{
  "encoder_arch": "convnext_v2",
  "model": "contrastive image-text model",
  "dataset": "photos with spoken descriptions (Open Images, Localized Narratives)",
  "train_examples": 101725,
  "image_size": 64,
  "crop_scale_min": 0.7,
  "horizontal_flip": true,
  "translate": 0.06,
  "color_jitter": 0.1,
  "tokenizer": "word",
  "vocab_size": 4585,
  "loss": "softmax",
  "embed_dim": 384,
  "encoder_isotropic": false,
  "encoder_norm": "layernorm",
  "encoder_activation": "gelu",
  "encoder_mlp_ratio": 2,
  "encoder_layer_scale_init": 0.01,
  "encoder_dropout": 0.05,
  "encoder_inner_norm": false,
  "encoder_patch_size": [4, 4],
  "encoder_conv_stem": true,
  "encoder_depths": [2, 5, 5],
  "encoder_widths": [64, 128, 256],
  "encoder_kernel_size": 5,
  "text_encoder_causal": false,
  "text_encoder_width": 384,
  "text_encoder_layers": 6,
  "text_encoder_norm": "layernorm",
  "text_encoder_norm_position": "pre",
  "text_encoder_activation": "relu",
  "text_encoder_mlp_ratio": 6,
  "text_encoder_head_dim": 48,
  "text_encoder_fused_qkv": false,
  "text_encoder_bias": "all",
  "text_encoder_qk_norm": true,
  "text_encoder_parallel_block": false,
  "text_encoder_inner_norm": false,
  "text_encoder_positions": "rope",
  "init": "trunc_normal_002",
  "residual_init": "scaled_by_depth",
  "optimizer": "soap",
  "beta2": 0.999,
  "lr": 0.0016,
  "beta1": 0.95,
  "shampoo_beta": 0.999,
  "eps": 1e-08,
  "precondition_frequency": 50,
  "max_precond_dim": 512,
  "one_sided": false,
  "adamw_lr_other_params": 0.00091,
  "steps": 12100,
  "batch_size": 256,
  "epochs": 30.5,
  "lr_schedule": "linear",
  "final_lr_fraction": 0,
  "warmup_steps": 600,
  "weight_decay": 0.1,
  "adamw_weight_decay_other_params": 0.01
}
Rows from block 8 of the image encoder of a small contrastive image-text model, named by matrix and row number. Rows with one number belong to one neuron. Each number is 500 + 50 x the weight over its row's rms, rounded and kept within 0 to 999. All counts start at 0. Numbers have three digits each.
After each neuron's rows are labels from the 100 images, of 14848, where the neuron reaches its highest value: "top examples" is what is common among them; "patch colour" is the nearest of a few named colours to the mean colour under the peak. Only what is clearly more common there than usual is listed. The data: photos with spoken descriptions (Open Images, Localized Narratives). In brackets: how many of the 100.
# fc1: MLP up (encoder.blocks.8.mlp.fc1.weight, 512x256), inputs 0-63
# fc2: MLP down (encoder.blocks.8.mlp.fc2.weight, 256x512, transposed), outputs 0-63

fc1.486:513493496462477472473487435532524444482517456513486443501431488538533536490388459520546556507504518530472472446513426511502495413467496468529595427486488440463581447422556510577386466427489457
fc2.486:426508473456426397438535520480481532495501477519464459465473525532485538504452447550502574525489503489503483517479496526398448522481387582573517436463485557501467530544419483578513518519475481
top examples: text has "trees" (89); text has "sky" (81); text has "grass" (39); text has "plants" (31)
patch colour: grey (73)

fc1.158:476478486302518429432505599506545516441572590533605481470468487479490510491488546471542457422499400497494513468573549574580614497455449576512532533566528496507505520578450491529532450475477497
fc2.158:588509496526512529456453457438475430516463510556536398456517420416556525541409457434546541451563554405557467486589543564495550548390412510490570558552472548521523473567505434523535511541474481
top examples: text has "wearing" (41); text has "man" (40)
patch colour: black (31)

fc1.246:494497481484464607454480439469481515532485487467524546432475371384481477464398516359490549509541543476463485573532472472605454518490553475541430453448601484536503465627402520489517515571517533
fc2.246:442493458563514530480573456532570530505465518564492499528534495521508585510478411443457451544505461474512522482568465513472449567575530414511371572555464533462387496528458588573432484443414481
top examples: text has "lights" (40)
patch colour: brown (60); black (32)

fc1.481:474434541509534450549466438611502444530522496380541419597484455504584496413547441503494581560528472511515547480507597487456460403535436620541558572433484475553546555404533488485527477555543532
fc2.481:392550510543421481383441475530394540526547448504555498489549478435573472484459472574522512434497536448423488542521514551532478513618544586528433508543588516487451514504374481470559491546417530
top examples: text has "trees" (92); text has "grass" (55); text has "ground" (30)
patch colour: brown (60)

fc1.389:516562432525500454487438529528491506532481542483370576532565418615565398456506470567499535449476569487487567560489475521454480495490504490394469483557487484570536512418456550539396488479485493
fc2.389:508511465502523496512524537506482567558470523483460480522491514576507628520488335537508417458457457468516437473520433456469504453525540517475514495486456467548494488518436492474521478570506485
top examples: text has "lights" (30)
patch colour: black (37)

fc1.27:448455447556502423487382483532462539575565619481447544526456527501478374508489495423444551467528488482477466524504490562561542436428618453507504464557495485465492437467540525459561422503522494
fc2.27:554525462386503469606455569501439509431516555537436526426548403406544539439508509507518494516547510431564522403571503532459549530512441438498455488436523512445455480460482470473495562460497486
top examples: text has "wearing" (30)
patch colour: black (28)

fc1.251:473383370514514547594527448533497458526592394481526448442521525463474530511507411470479485374458488500543493457449500486476381532474502435570627505453433502532587549430558512386528492496520456
fc2.251:520448393614572494498509499478523560458517531494494498456473462481476496484379410535499473408432612519478511528553451478526467562489460494542470501478429534543536485494443532499492516531572555
top examples: text has "sky" (83); text has "trees" (70); text has "grass" (34); text has "clouds" (26)
patch colour: grey (75)

fc1.387:443524546483548503475526540463487502479531573464413481459555508539581502395519494518549420542561451492431480472561555518522487486596497477600469488549467455559474566510431565563556398505487467
fc2.387:538559516460418545530593488458471573466487430563547522558498488483595447531515566444577552557536518436530524528481470511535468537475422478506538503530489425443540511475443421495518450542435424
top examples: text has "black" (25)
patch colour: black (43)

fc1.349:544464562603535523571404492546602443415497564457591411507600482449434507556475499534448565423526508556484529479503519554393449525604464450487420473583472543502485501436446539435523534553474498
fc2.349:481530448502546421512468480454427436529514498416456455450501471463547492609469408516442482497530570469433473425565424442427470462408607492502450490576532411493465456505531492617398511519507506
top examples: text has "grass" (36)
patch colour: grey (70)

fc1.359:490398530532637433602507411470467507520427499513486511506398479491447511435466478409524337464453619617461535413500462463535554473432372551543517514550514545440584459556506500448379435535503487
fc2.359:448521560524516456489496576477537534404551420435578445480516571425577475595525423541418481460465528499440492516521508607488424464485491533550554480544488523555416579504563521478478498455454518
top examples: text has "man" (29)
patch colour: black (29)

fc1.155:480512494450499487398490569547554391531604500553479542611558541552479468435522461512413586506519535486515532450509472493480426512531495441499570574507555451514490478456497434515464491443487459
fc2.155:476565450409422649509572468540517509424512496459529496474465508460523530414369449568519493452446522551470551482504610532555489515543551437502534545493515518580519607554522532513497530456579556
top examples: text has "sitting" (38); text has "table" (32)
patch colour: black (26)

fc1.162:499513442417500576510520460458525529467521526509508452551452558440479502488512538401441538511464408507517459527481533519445522371519623609402504590532477427507571502376401493439481412554532496
fc2.162:501490518522458530393460421480453459408543458571512398468478489454520596539470406567518413573446526511490556514409586457585485539461389414525534521531495513459497440396420408524506573503505555
top examples: text has "wearing" (41); text has "man" (34); text has "black" (32); text has "smiling" (27)
patch colour: black (32)

fc1.201:412488449487510336535503418484449514458513469542512513411481520483549571488463496463527422522531363540463564459488469497560466434443584545469544472456458500422524474455466524485426581585519429
fc2.201:478471502550534586511439569476434499436467530463463428493446520526427447495463505554440552439485472466584406551435573488481604404462448496525502499512400505544517481555499509511496453491482477
top examples: text has "color" (32)
patch colour: pink (26)

fc1.324:534484561495499395464525486528514605463557498455572483561499540544501544598493544408519497504494479463515468510573427576471478547481530462587470427576495523575587500536441490513545482436473465
fc2.324:482529510468578497466511476493504430439494495515594487470553411481512427477411401447448576564458491465516595578493515468461520465476602450552472359428488563508517514611463484493508480541429480
top examples: text has "wall" (47); text has "holding" (36); text has "man" (35); text has "wearing" (34)
patch colour: black (35)

fc1.283:464480493412415569460440487512513528524481480485458464541507491501530460485396521443510489523540418511521479513542491510442426489489577412530472518551517584535483450473478546457444423500476364
fc2.283:511449516430464526436488463579476548593532480542514546485426455444420401438430485442518524538525605505545434451528509594437530526473469466534486444559546505494494478480462445503468498513404483
top examples: text has "lights" (35)
patch colour: black (57)

fc1.447:505513482516532475501556484443457544448455540484459434574431557490518502537505450524480493461575524460470445551557516521513444519538442422564626495421559493523474474466602503432504421515500502
fc2.447:523463426479454486440431584447480463417524464494525420518470509507580575513531489471514535477455485534512530503504501514658553538487421522402544494499582420528463495539568513462553532527546504
top examples: text has "trees" (62)
patch colour: grey (66)

fc1.175:479541482524499537438406458586565437535510513430505564547528503476405505561553543440549535550501437518462506419536461491537512536487517485465502554506554477444519491534525483486467490577526470
fc2.175:529540484528507561526465547546499469379509432472348578499500528561453519528427526565562494545471461492462518448502422547512448433604442491502528533492538552497463517549474473514517559601510572
top examples: text has "sky" (63)
patch colour: black (27)

fc1.478:491511532462457451500500445483481453496543482523464495504431509543544495559504513477388461558434486552532508487463422412556516529556554459501478495511482484510489442502379422585481433428411450
fc2.478:530442519488551527462504562513476579489479531505425506454482491435497508543513562459579444523418465628557522543438494509431491507528598448536493514569442451519591553454440460492458459465517586
top examples: text has "sky" (52)
patch colour: pink (26)

fc1.495:489484546496589462522456556503471456442475478460549435536450479446503524544376461430406486491429458513484519479478441584471537525529499444514532551455435443465506507540458525409485476487513450
fc2.495:542513454551484543451526467476504576480517509448492450542490487550480526502503466566457570475442473474554494512531476493594453427480575487532457471438450520502582532529500558506438450474426490
top examples: text has "standing" (58); text has "holding" (43); text has "persons" (27)
patch colour: black (28)

fc1.473:404400512482496465475482444534519528486562522436573485460501537505478520450429459488560508468583428499483560515568505523493544499534476508518452496525436421588434471467490460481563531511490592
fc2.473:554435436527521703470539429487476519488524467543468489485519460417553456485548485548436436606489512552535504479517492485505531511424466557404515567482435461469522565554411430544530511519493576
top examples: text has "sitting" (67); text has "table" (56); text has "wall" (51); text has "chairs" (31)
patch colour: brown (61)

fc1.435:565570555528527544576512453562493540585523517555571502526470548525458430482448581559451478536519557522435414445502536396485532517457479517469494410611501556401467509391389478557405422527503453
fc2.435:439480459469592479494500567568586491516545470526532401572511442513598518478520469536527484445574566562473548549438497477468431515500533539485554494504472440634426461429485514594503499462529495
top examples: text has "man" (32)
patch colour: black (40)

fc1.209:585437481464533442539429424442558502494486541554462639395453497440490545448509434531373502429465569542441548416574543483553560493458548442513572501515474390514447528493472473449495441492538548
fc2.209:519456436494502495528411495508506450491470455521484510475589554532451419523496515469563479494592546486450608507484401485491446461559392428529491551451433462492521480473435583533450582565517541
top examples: text has "water" (26); text has "grass" (26)
patch colour: grey (73)

fc1.273:477452513409555521542479519517478549425565423427560467461546468533360566525485507463503475473517441475487393433498382484510427462552548472504454562408515542438502472450526479490528508499509485
fc2.273:525449449510466494505552485507480455526606445505531561579505496602579489521498443431535436546557484531528463468559435574543527473498474615460526542482490520517514556571480487560493498531518521
top examples: text has "wearing" (32)
patch colour: black (30)

fc1.474:408458530585468639497492515501411558485562538497447554539491425511576561525512546406486484531488476448539400558552574533536409603437507604425394579495549484531445519490535431549563476428460511
fc2.474:480482466492490365499475425446503527497565483552586538509524489538516570490459512521497401481440452538574460527580468523471491476552384542631531514546482450514559481562474565422444531463516504
top examples: text has "black" (32)
patch colour: black (51)

fc1.318:497414515506463562479510562543484580452493531413530521445409444638472466365487518635481574564465532570521534477411463511485462441471480468516481470459489497537519498486449484515453485529425473
fc2.318:467472487465570500458489448435517474533486577588527618440490507600425614536443487514405496470489450490514427426520500486571565546537488536516525466507531490558470502569545519468399449471472442
top examples: text has "table" (46); text has "wall" (45); text has "sitting" (39)
patch colour: black (53)

fc1.119:451510490483563507505500473526503486558558433511487563430531441548522494512522433505554509530509561439557460520638541527509463530505467631625491508525496501577446490468483491503466512508602450
fc2.119:483526429578555450473612363542517574495483458439543477541454588567479484521599452467422565525545472482503431469465465510477521599481555404461503568516572500613543562499487492587447467533453440
top examples: text has "people" (50)
patch colour: brown (63)

fc1.250:446501452486485480504527533496595526533555489463500586505562443512476537437513412539474478488446557466474483451441482508494405488476436526486419436449440486614394527442471486560542485447474519
fc2.250:473527464472645454526506593530512495542512497482576525476474541489533391526445454517461545461485544475562623468501471526490435488459476552535545407467474530507544543503501386508504497438473572
top examples: text has "trees" (55); text has "grass" (36); text has "plants" (28)
patch colour: grey (67)