config.toml
encoder_arch = "convnext_v2"
model = "contrastive image-text model"
dataset = "photos with spoken descriptions (Open Images, Localized Narratives)"
train_examples = 101725
image_size = 64
crop_scale_min = 0.7
horizontal_flip = true
translate = 0.06
color_jitter = 0.1
tokenizer = "word"
vocab_size = 4585
loss = "softmax"
embed_dim = 384
encoder_isotropic = false
encoder_norm = "layernorm"
encoder_activation = "gelu"
encoder_mlp_ratio = 2
encoder_layer_scale_init = 0.01
encoder_dropout = 0.05
encoder_inner_norm = false
encoder_patch_size = [4, 4]
encoder_conv_stem = true
encoder_depths = [2, 5, 5]
encoder_widths = [64, 128, 256]
encoder_kernel_size = 5
text_encoder_causal = false
text_encoder_width = 384
text_encoder_layers = 6
text_encoder_norm = "layernorm"
text_encoder_norm_position = "pre"
text_encoder_activation = "relu"
text_encoder_mlp_ratio = 6
text_encoder_head_dim = 48
text_encoder_fused_qkv = false
text_encoder_bias = "all"
text_encoder_qk_norm = true
text_encoder_parallel_block = false
text_encoder_inner_norm = false
text_encoder_positions = "rope"
init = "trunc_normal_002"
residual_init = "scaled_by_depth"
optimizer = "soap"
beta2 = 0.999
learning_rate = 0.0016
beta1 = 0.95
shampoo_beta = 0.999
eps = 1e-08
precondition_frequency = 50
max_precond_dim = 512
one_sided = false
adamw_lr_other_params = 0.00091
max_steps = 12100
batch_size = 256
epochs = 30.5
lr_schedule = "linear"
final_lr_fraction = 0
warmup_steps = 600
weight_decay = 0.1
adamw_weight_decay_other_params = 0.01
Rows from block 7 of the image encoder of a small contrastive image-text model, named by matrix and row number. Rows with one number belong to one neuron. Each number is 500 + 50 x the weight over its row's rms, rounded and kept within 0 to 999. All counts start at 0. Numbers have three digits each.
After each neuron's rows are labels from the 100 images, of 14848, where the neuron reaches its highest value: "strongest on" is what is common among them. Only what is clearly more common there than usual is listed. The data: photos with spoken descriptions (Open Images, Localized Narratives). In brackets: how many of the 100.
# fc1: MLP up (encoder.blocks.7.mlp.fc1.weight, 512x256), inputs 111-147
# fc2: MLP down (encoder.blocks.7.mlp.fc2.weight, 256x512, transposed), outputs 111-147

fc1.247:553449441544523537464472446471428545575432567490486468489493454531493535479609537456543651523468545474553487557
fc2.247:491481576438446446550488462505476516509416540407506485513425584537523503444443562492523511620504479493543499512
strongest on: text has "wearing" (31)

fc1.208:481534621504528538513504502524473484551512580550463530502503529505588541416542442509483547507448528548563442493
fc2.208:570520500519533441537574451449572451448562527534430471473571602482588425525486450464560466457486425536566528476
strongest on: text has "wearing" (31)

fc1.354:434502538382524480485490563462417503534510515407539509541495479499503488510465514385502478504605397537610508517
fc2.354:434523601439536460536373440534497461545522400563464470503592444483572444493512556475544490533467513485479443596
strongest on: text has "food" (47); text has "plate" (41)

fc1.272:528467529495452645474470455579528500444654487561535460461477489454502465517501526475421520402359522559550482532
fc2.272:450481426496528607505546509479627457462446478473407382527561441507510524416488453548473522517440424463483414561
strongest on: text has "table" (30)

fc1.119:421402494463480485467574452485453556506572465499472552436530500553568499505457566499521543503493471446470520535
fc2.119:516421538535548540523448498464482538563520586606431533508554399549487448485604571503495491476512508537421452488
strongest on: text has "grass" (28)

fc1.497:558481492562602457538548515539487518444557538494488550445455494470423480427508535509433572471473568503507546551
fc2.497:452433523586441458431549467526484465529500518527488486473570520584411490578393493461480454550417541409530553577
strongest on: text has "people" (44); text has "buildings" (29)

fc1.118:520451436570468515508524563566508545431380481488411374451484476509485534660507541532482419506417496434411490526
fc2.118:465441456508544562525563531506479410440470587437475547547510461485498477430446571517507567434491522472563538452
strongest on: text has "wearing" (31)

fc1.200:618466569407573482529563553432500458478547493497485505535486490499567547372385519419540523578486486451537534495
fc2.200:426491458454539531508460460524491450486500527510362468410607464456446522489588525520531541461503558495599525554
strongest on: text has "people" (49)

fc1.130:516425559500474519408508492451499505484455442466505529458463480513413550538500564471451517448446474459516589548
fc2.130:448492483670519536418417468493509508452466547471496562566569466460537561443508390539438519454519457527417461444
strongest on: text has "wall" (45)

fc1.15:615514579512463600512464459480564545534563468508584521548508420503489468528413592615539421568568423479561521548
fc2.15:445570497546477432503482558494472482492416522486447455492469526440495424462484536507450509512504517500533416506
strongest on: text has "table" (41)

fc1.381:567497434468556505492478523454518563609469540514628451540446481405512580487569469437414487429496485526573511449
fc2.381:426401513490520499529477583405535528520540461521469488558479515416532492545581577547504523462521397428527498472
strongest on: text has "table" (32)

fc1.18:522557465427616506510549545500521425471460593515459538532480523530586517599512411520540523497515475522443437543
fc2.18:496590419502448502465415525540455519500585479420511515541469429573537383462504486548501426543472525499472517461
strongest on: text has "standing" (49); text has "holding" (35)

fc1.77:580494571498522513395452475451434468585426563545531438524469449425376483439536471500514555557540506471541479539
fc2.77:535577573512451472520492530518531593595548627459470514476465603406419545538589468531518515483473519545463470467
strongest on: text has "grass" (39)

fc1.105:443478431432527429454548515475615545529439486514490456459508504546580488481413585456497594467456548447522571550
fc2.105:520525410525475423467467448440528491571493536488535525559468471479484552429466543618523529461484497555483591464
strongest on: text has "plants" (29)

fc1.245:487428498554555453458546554452388572528522476423480501449404558595555494514504642491558556533457542568523516478
fc2.245:510437519470562477464492363398552487553528552535512570479449408515482443450520419492409489504494530555419545537
strongest on: text has "woman" (25)

fc1.316:459559423423560470476502519600464454518609445574519573528589468493586417498460495484492494574436581514466470456
fc2.316:470544524456471451451570551476380624449521512519466602504428467428446537580586447445500509549519423467551504528
strongest on: text has "sky" (65); text has "trees" (65); text has "grass" (46)

fc1.142:493380452464485519527447533489455520544495455515591462448496600471471493632514545538588497389556469557511511526
fc2.142:473478463559479490585509573470574477517480416524502436470481483470497523470580455558477475475462403490580565483
strongest on: text has "people" (59); text has "wall" (55); text has "standing" (51); text has "table" (36)

fc1.88:586558526456481473507611541484321504439428500459572556483453589542438573552441524434512475518479464515484488510
fc2.88:492589575519432531557494444501523545550504468592489437473490476511585528477511483572520455535453494542485449507
strongest on: text has "woman" (27)

fc1.24:549491512473411512527505530443567488509511490505443581437507586502502527548529495381566534437397514448457484468
fc2.24:547499474401474523476538557565449429530490553519487450493440468490452426509571504553497515604429577421524439412
strongest on: text has "road" (26)

fc1.139:440528621561418444479498493511488465517538555520443597480525468426491556517469520491564433465563511473528413571
fc2.139:462462464536517544556558557454487544430555521504487574487451526534473448533497503518564507454458546454454448523
strongest on: text has "buildings" (38)

fc1.7:467532508467465499508456465509471514431375558458505477476489550491487488606436513536564530491494468449515468427
fc2.7:476563570476558457447438490464499526404495414478470485535494402543398502599558575570500510478487442440424518551
strongest on: text has "lights" (35)

fc1.190:521485546497463508394480443449507602456576524521426563486463441485563494420529529482573381548456468560500491505
fc2.190:519558437487518442437611586501415508430447475516495541483514586529520492446541476524622478515587520554557487418
strongest on: text has "man" (39); text has "wearing" (36); text has "smiling" (27)

fc1.496:572473537508532457467516520525545520501504572492494558507506489464538433542529427512492540566448438517477505535
fc2.496:426379584502541519558553595491573523438584510550512472532531437528554482545510532496553526477529536553472462492
strongest on: text has "holding" (36)

fc1.341:329427515472526448535474478493476456567492486510524494525543461432498475420510472546505450497510507415439503454
fc2.341:502507499529500493413398531500483465493535549574450534472526462529479495528507465497540542502453440488507549527
strongest on: text has "man" (30); text has "black" (26)

fc1.403:518451637476479512396522490497476436464509454531467468472500539525500537481527578458470506444477467603440429449
fc2.403:501492525489469532544512497465569480430524583582442520400514451445425601585428551467542503494505488439542524421
strongest on: text has "grass" (33); text has "plants" (27)

fc1.329:562504629439359481459508529502463479514424434496471518491459505495467519503442610547543628491451484496521529497
fc2.329:493545500436493488538457513511457559481520475493581561490517433545565579407475509473436471527559527514414508536
strongest on: text has "man" (47); text has "holding" (39); text has "person" (37)

fc1.348:547549486517541513473507480477467519445551517519514523453458475508507502622547492553504420512478477437568411398
fc2.348:451508509446476447509513436488565452461454409570570589554394459587469489448473502402438515467518466526456444455
strongest on: text has "standing" (48); text has "wearing" (37); text has "holding" (35); text has "man" (33)

fc1.112:534509579526482463504449551550504537516422532487460532475431539454459532460565474562505510528403495503503518544
fc2.112:431503532517449500534564435497449497414492443504530606490461523549492544608468485482489423560477409489514466494
strongest on: text has "wall" (42); text has "man" (37)

fc1.276:456389483468539518540514522432499525579508494460479465519535514666506472437498484596520425442489524374525547444
fc2.276:503434424469514448460610518479573466504551510590468426536484411549374523462546468481529533455454547482552475494
strongest on: text has "table" (31)

fc1.178:554430528548471537521465601528437471528473448460498477491584459527461502492439493595456511534443530497479426471
fc2.178:513437475527589487521469399495479452470470471529529488541587544588459437569451496466486482479459528317518569485
strongest on: text has "building" (33)

fc1.434:389463474481536468438498467512493485510411532476463471441486507508565533469413460430514630518511550584485519535
fc2.434:502563503426429420476410483508324557567519440535500590468409496445475504484526476561472526567503435564439520535
strongest on: text has "standing" (51); text has "holding" (38); text has "man" (37)

fc1.478:597471549528480505500473468429513478502477469537469512485503474553415597432569415516514510470500501528490456386
fc2.478:516558498581575482559562452536502510531541477525530530498452516589443574481578413548566516421497599461491380472
strongest on: text has "woman" (34)

fc1.378:558546540529505469435490410573538473496457501510527509514430484520585457557458503526601568494478575525469509475
fc2.378:487473490528537499525557524471461494517490485516458469503529507456427525478574462461558519401408563414431475491
strongest on: text has "sky" (83); text has "trees" (58); text has "clouds" (30)

fc1.426:513544434647549569485594504485424607557485526452541493547435556428451540498521498516531666476433517473547422465
fc2.426:553569532500509550428559583476484414469587567477477526589503452491544492499429476504541403606542458539534474576
strongest on: text has "wearing" (44); text has "man" (31); text has "smiling" (26)

fc1.453:513450513496551482550460500571451557491535552497570585447490555521497497526407504519548524445517490418449555527
fc2.453:461455472539449571401521528514529499415436384444587567549498503526469446567461536526465519493486601455374426535
strongest on: text has "trees" (57)

fc1.395:455422422520606458467488541485463463577500478496544524522557424454546530469416533534494503468445496491527499489
fc2.395:592441427532529499515476555478366419487532496556468450504455544524441513525484512509548458495502449542532473494
strongest on: text has "man" (32); text has "wearing" (31)

fc1.211:495433531634456429480536466465535441563441439536463547422575476561573521402347462590558514446554488488427431481
fc2.211:488437479458427484526526573501531488608472577438548457502547510492503480523441572453452544530624561456498535548
strongest on: text has "water" (27)

fc1.441:473469419435431494544493555515519550440435518582537569517499479404534484516392453523513575493574480441436551535
fc2.441:507434476425545572500510483456525534471476493439446537508466474469484434517472498365564519420538500494524495516
strongest on: text has "buildings" (28)

fc1.48:478510510508584482437623425481563472512471493457451481449471451552461478537484542549477475515580416449536468424
fc2.48:443560426461549509541500476482504522432477471452525497467591520512570446445478434547463454634548528489590464451
strongest on: text has "table" (42); text has "sitting" (37)

fc1.376:531475460601500524475469541523543467521453576460573501465450536527493468530516468503483456483499494530589544502
fc2.376:449472464484471490459537510517478657488502464477434487482506541483442485476334506458536535469496386514528456431
strongest on: text has "trees" (93); text has "sky" (61); text has "road" (29); text has "grass" (28)

fc1.411:573474469538511472539442543465531532415492438423491537571443518518458494438614540499471503469514507465438490529
fc2.411:395507514493527431494447475471541497483497439531425561525526514542534514531546358498502478470489457542425551533
strongest on: text has "holding" (39); text has "wearing" (34); text has "man" (31)

fc1.159:412472615461495479518488422441502528513522526454498513591452534547533445416487559541513471516500492423463436455
fc2.159:457465469427393507536427515490422411514494543421527508478509489484435471551544420450502541417466531464490421493
strongest on: text has "sky" (64); text has "building" (30)

fc1.268:535410408557560462496515506526550498473402457489455512468536473537452495397412456526509528473505611466410558526
fc2.268:525425476577423392610508474484527475510506483466536495507527393522494627558448434490528447504566477562475577546
strongest on: text has "plants" (32)

fc1.368:455505486514559525531524517486516536542418534483451521569446630420517374500539566459580478527479529530463472423
fc2.368:478541452532464446465598473547474498512437515460457531433495472488470537554452542590476425560562550595594524462
strongest on: text has "sitting" (35)

fc1.431:515432488429516495593497508436395526463520500460532495477377533467489611485509450497556619470512502495453453525
fc2.431:528545443391488551573490531488485474512587480540569444545515541450455523490474458476508483439583583506526513445
strongest on: text has "wearing" (30); text has "woman" (28)

fc1.37:484506593503531464466611485492489477421548579485413442566433476484526514497476460527524484541397478534527459529
fc2.37:420481507498415492617586526518469496496507522504515561544502559510556448500515561541469532524443429500590516566
strongest on: text has "trees" (76); text has "sky" (59); text has "plants" (33); text has "bottom" (26)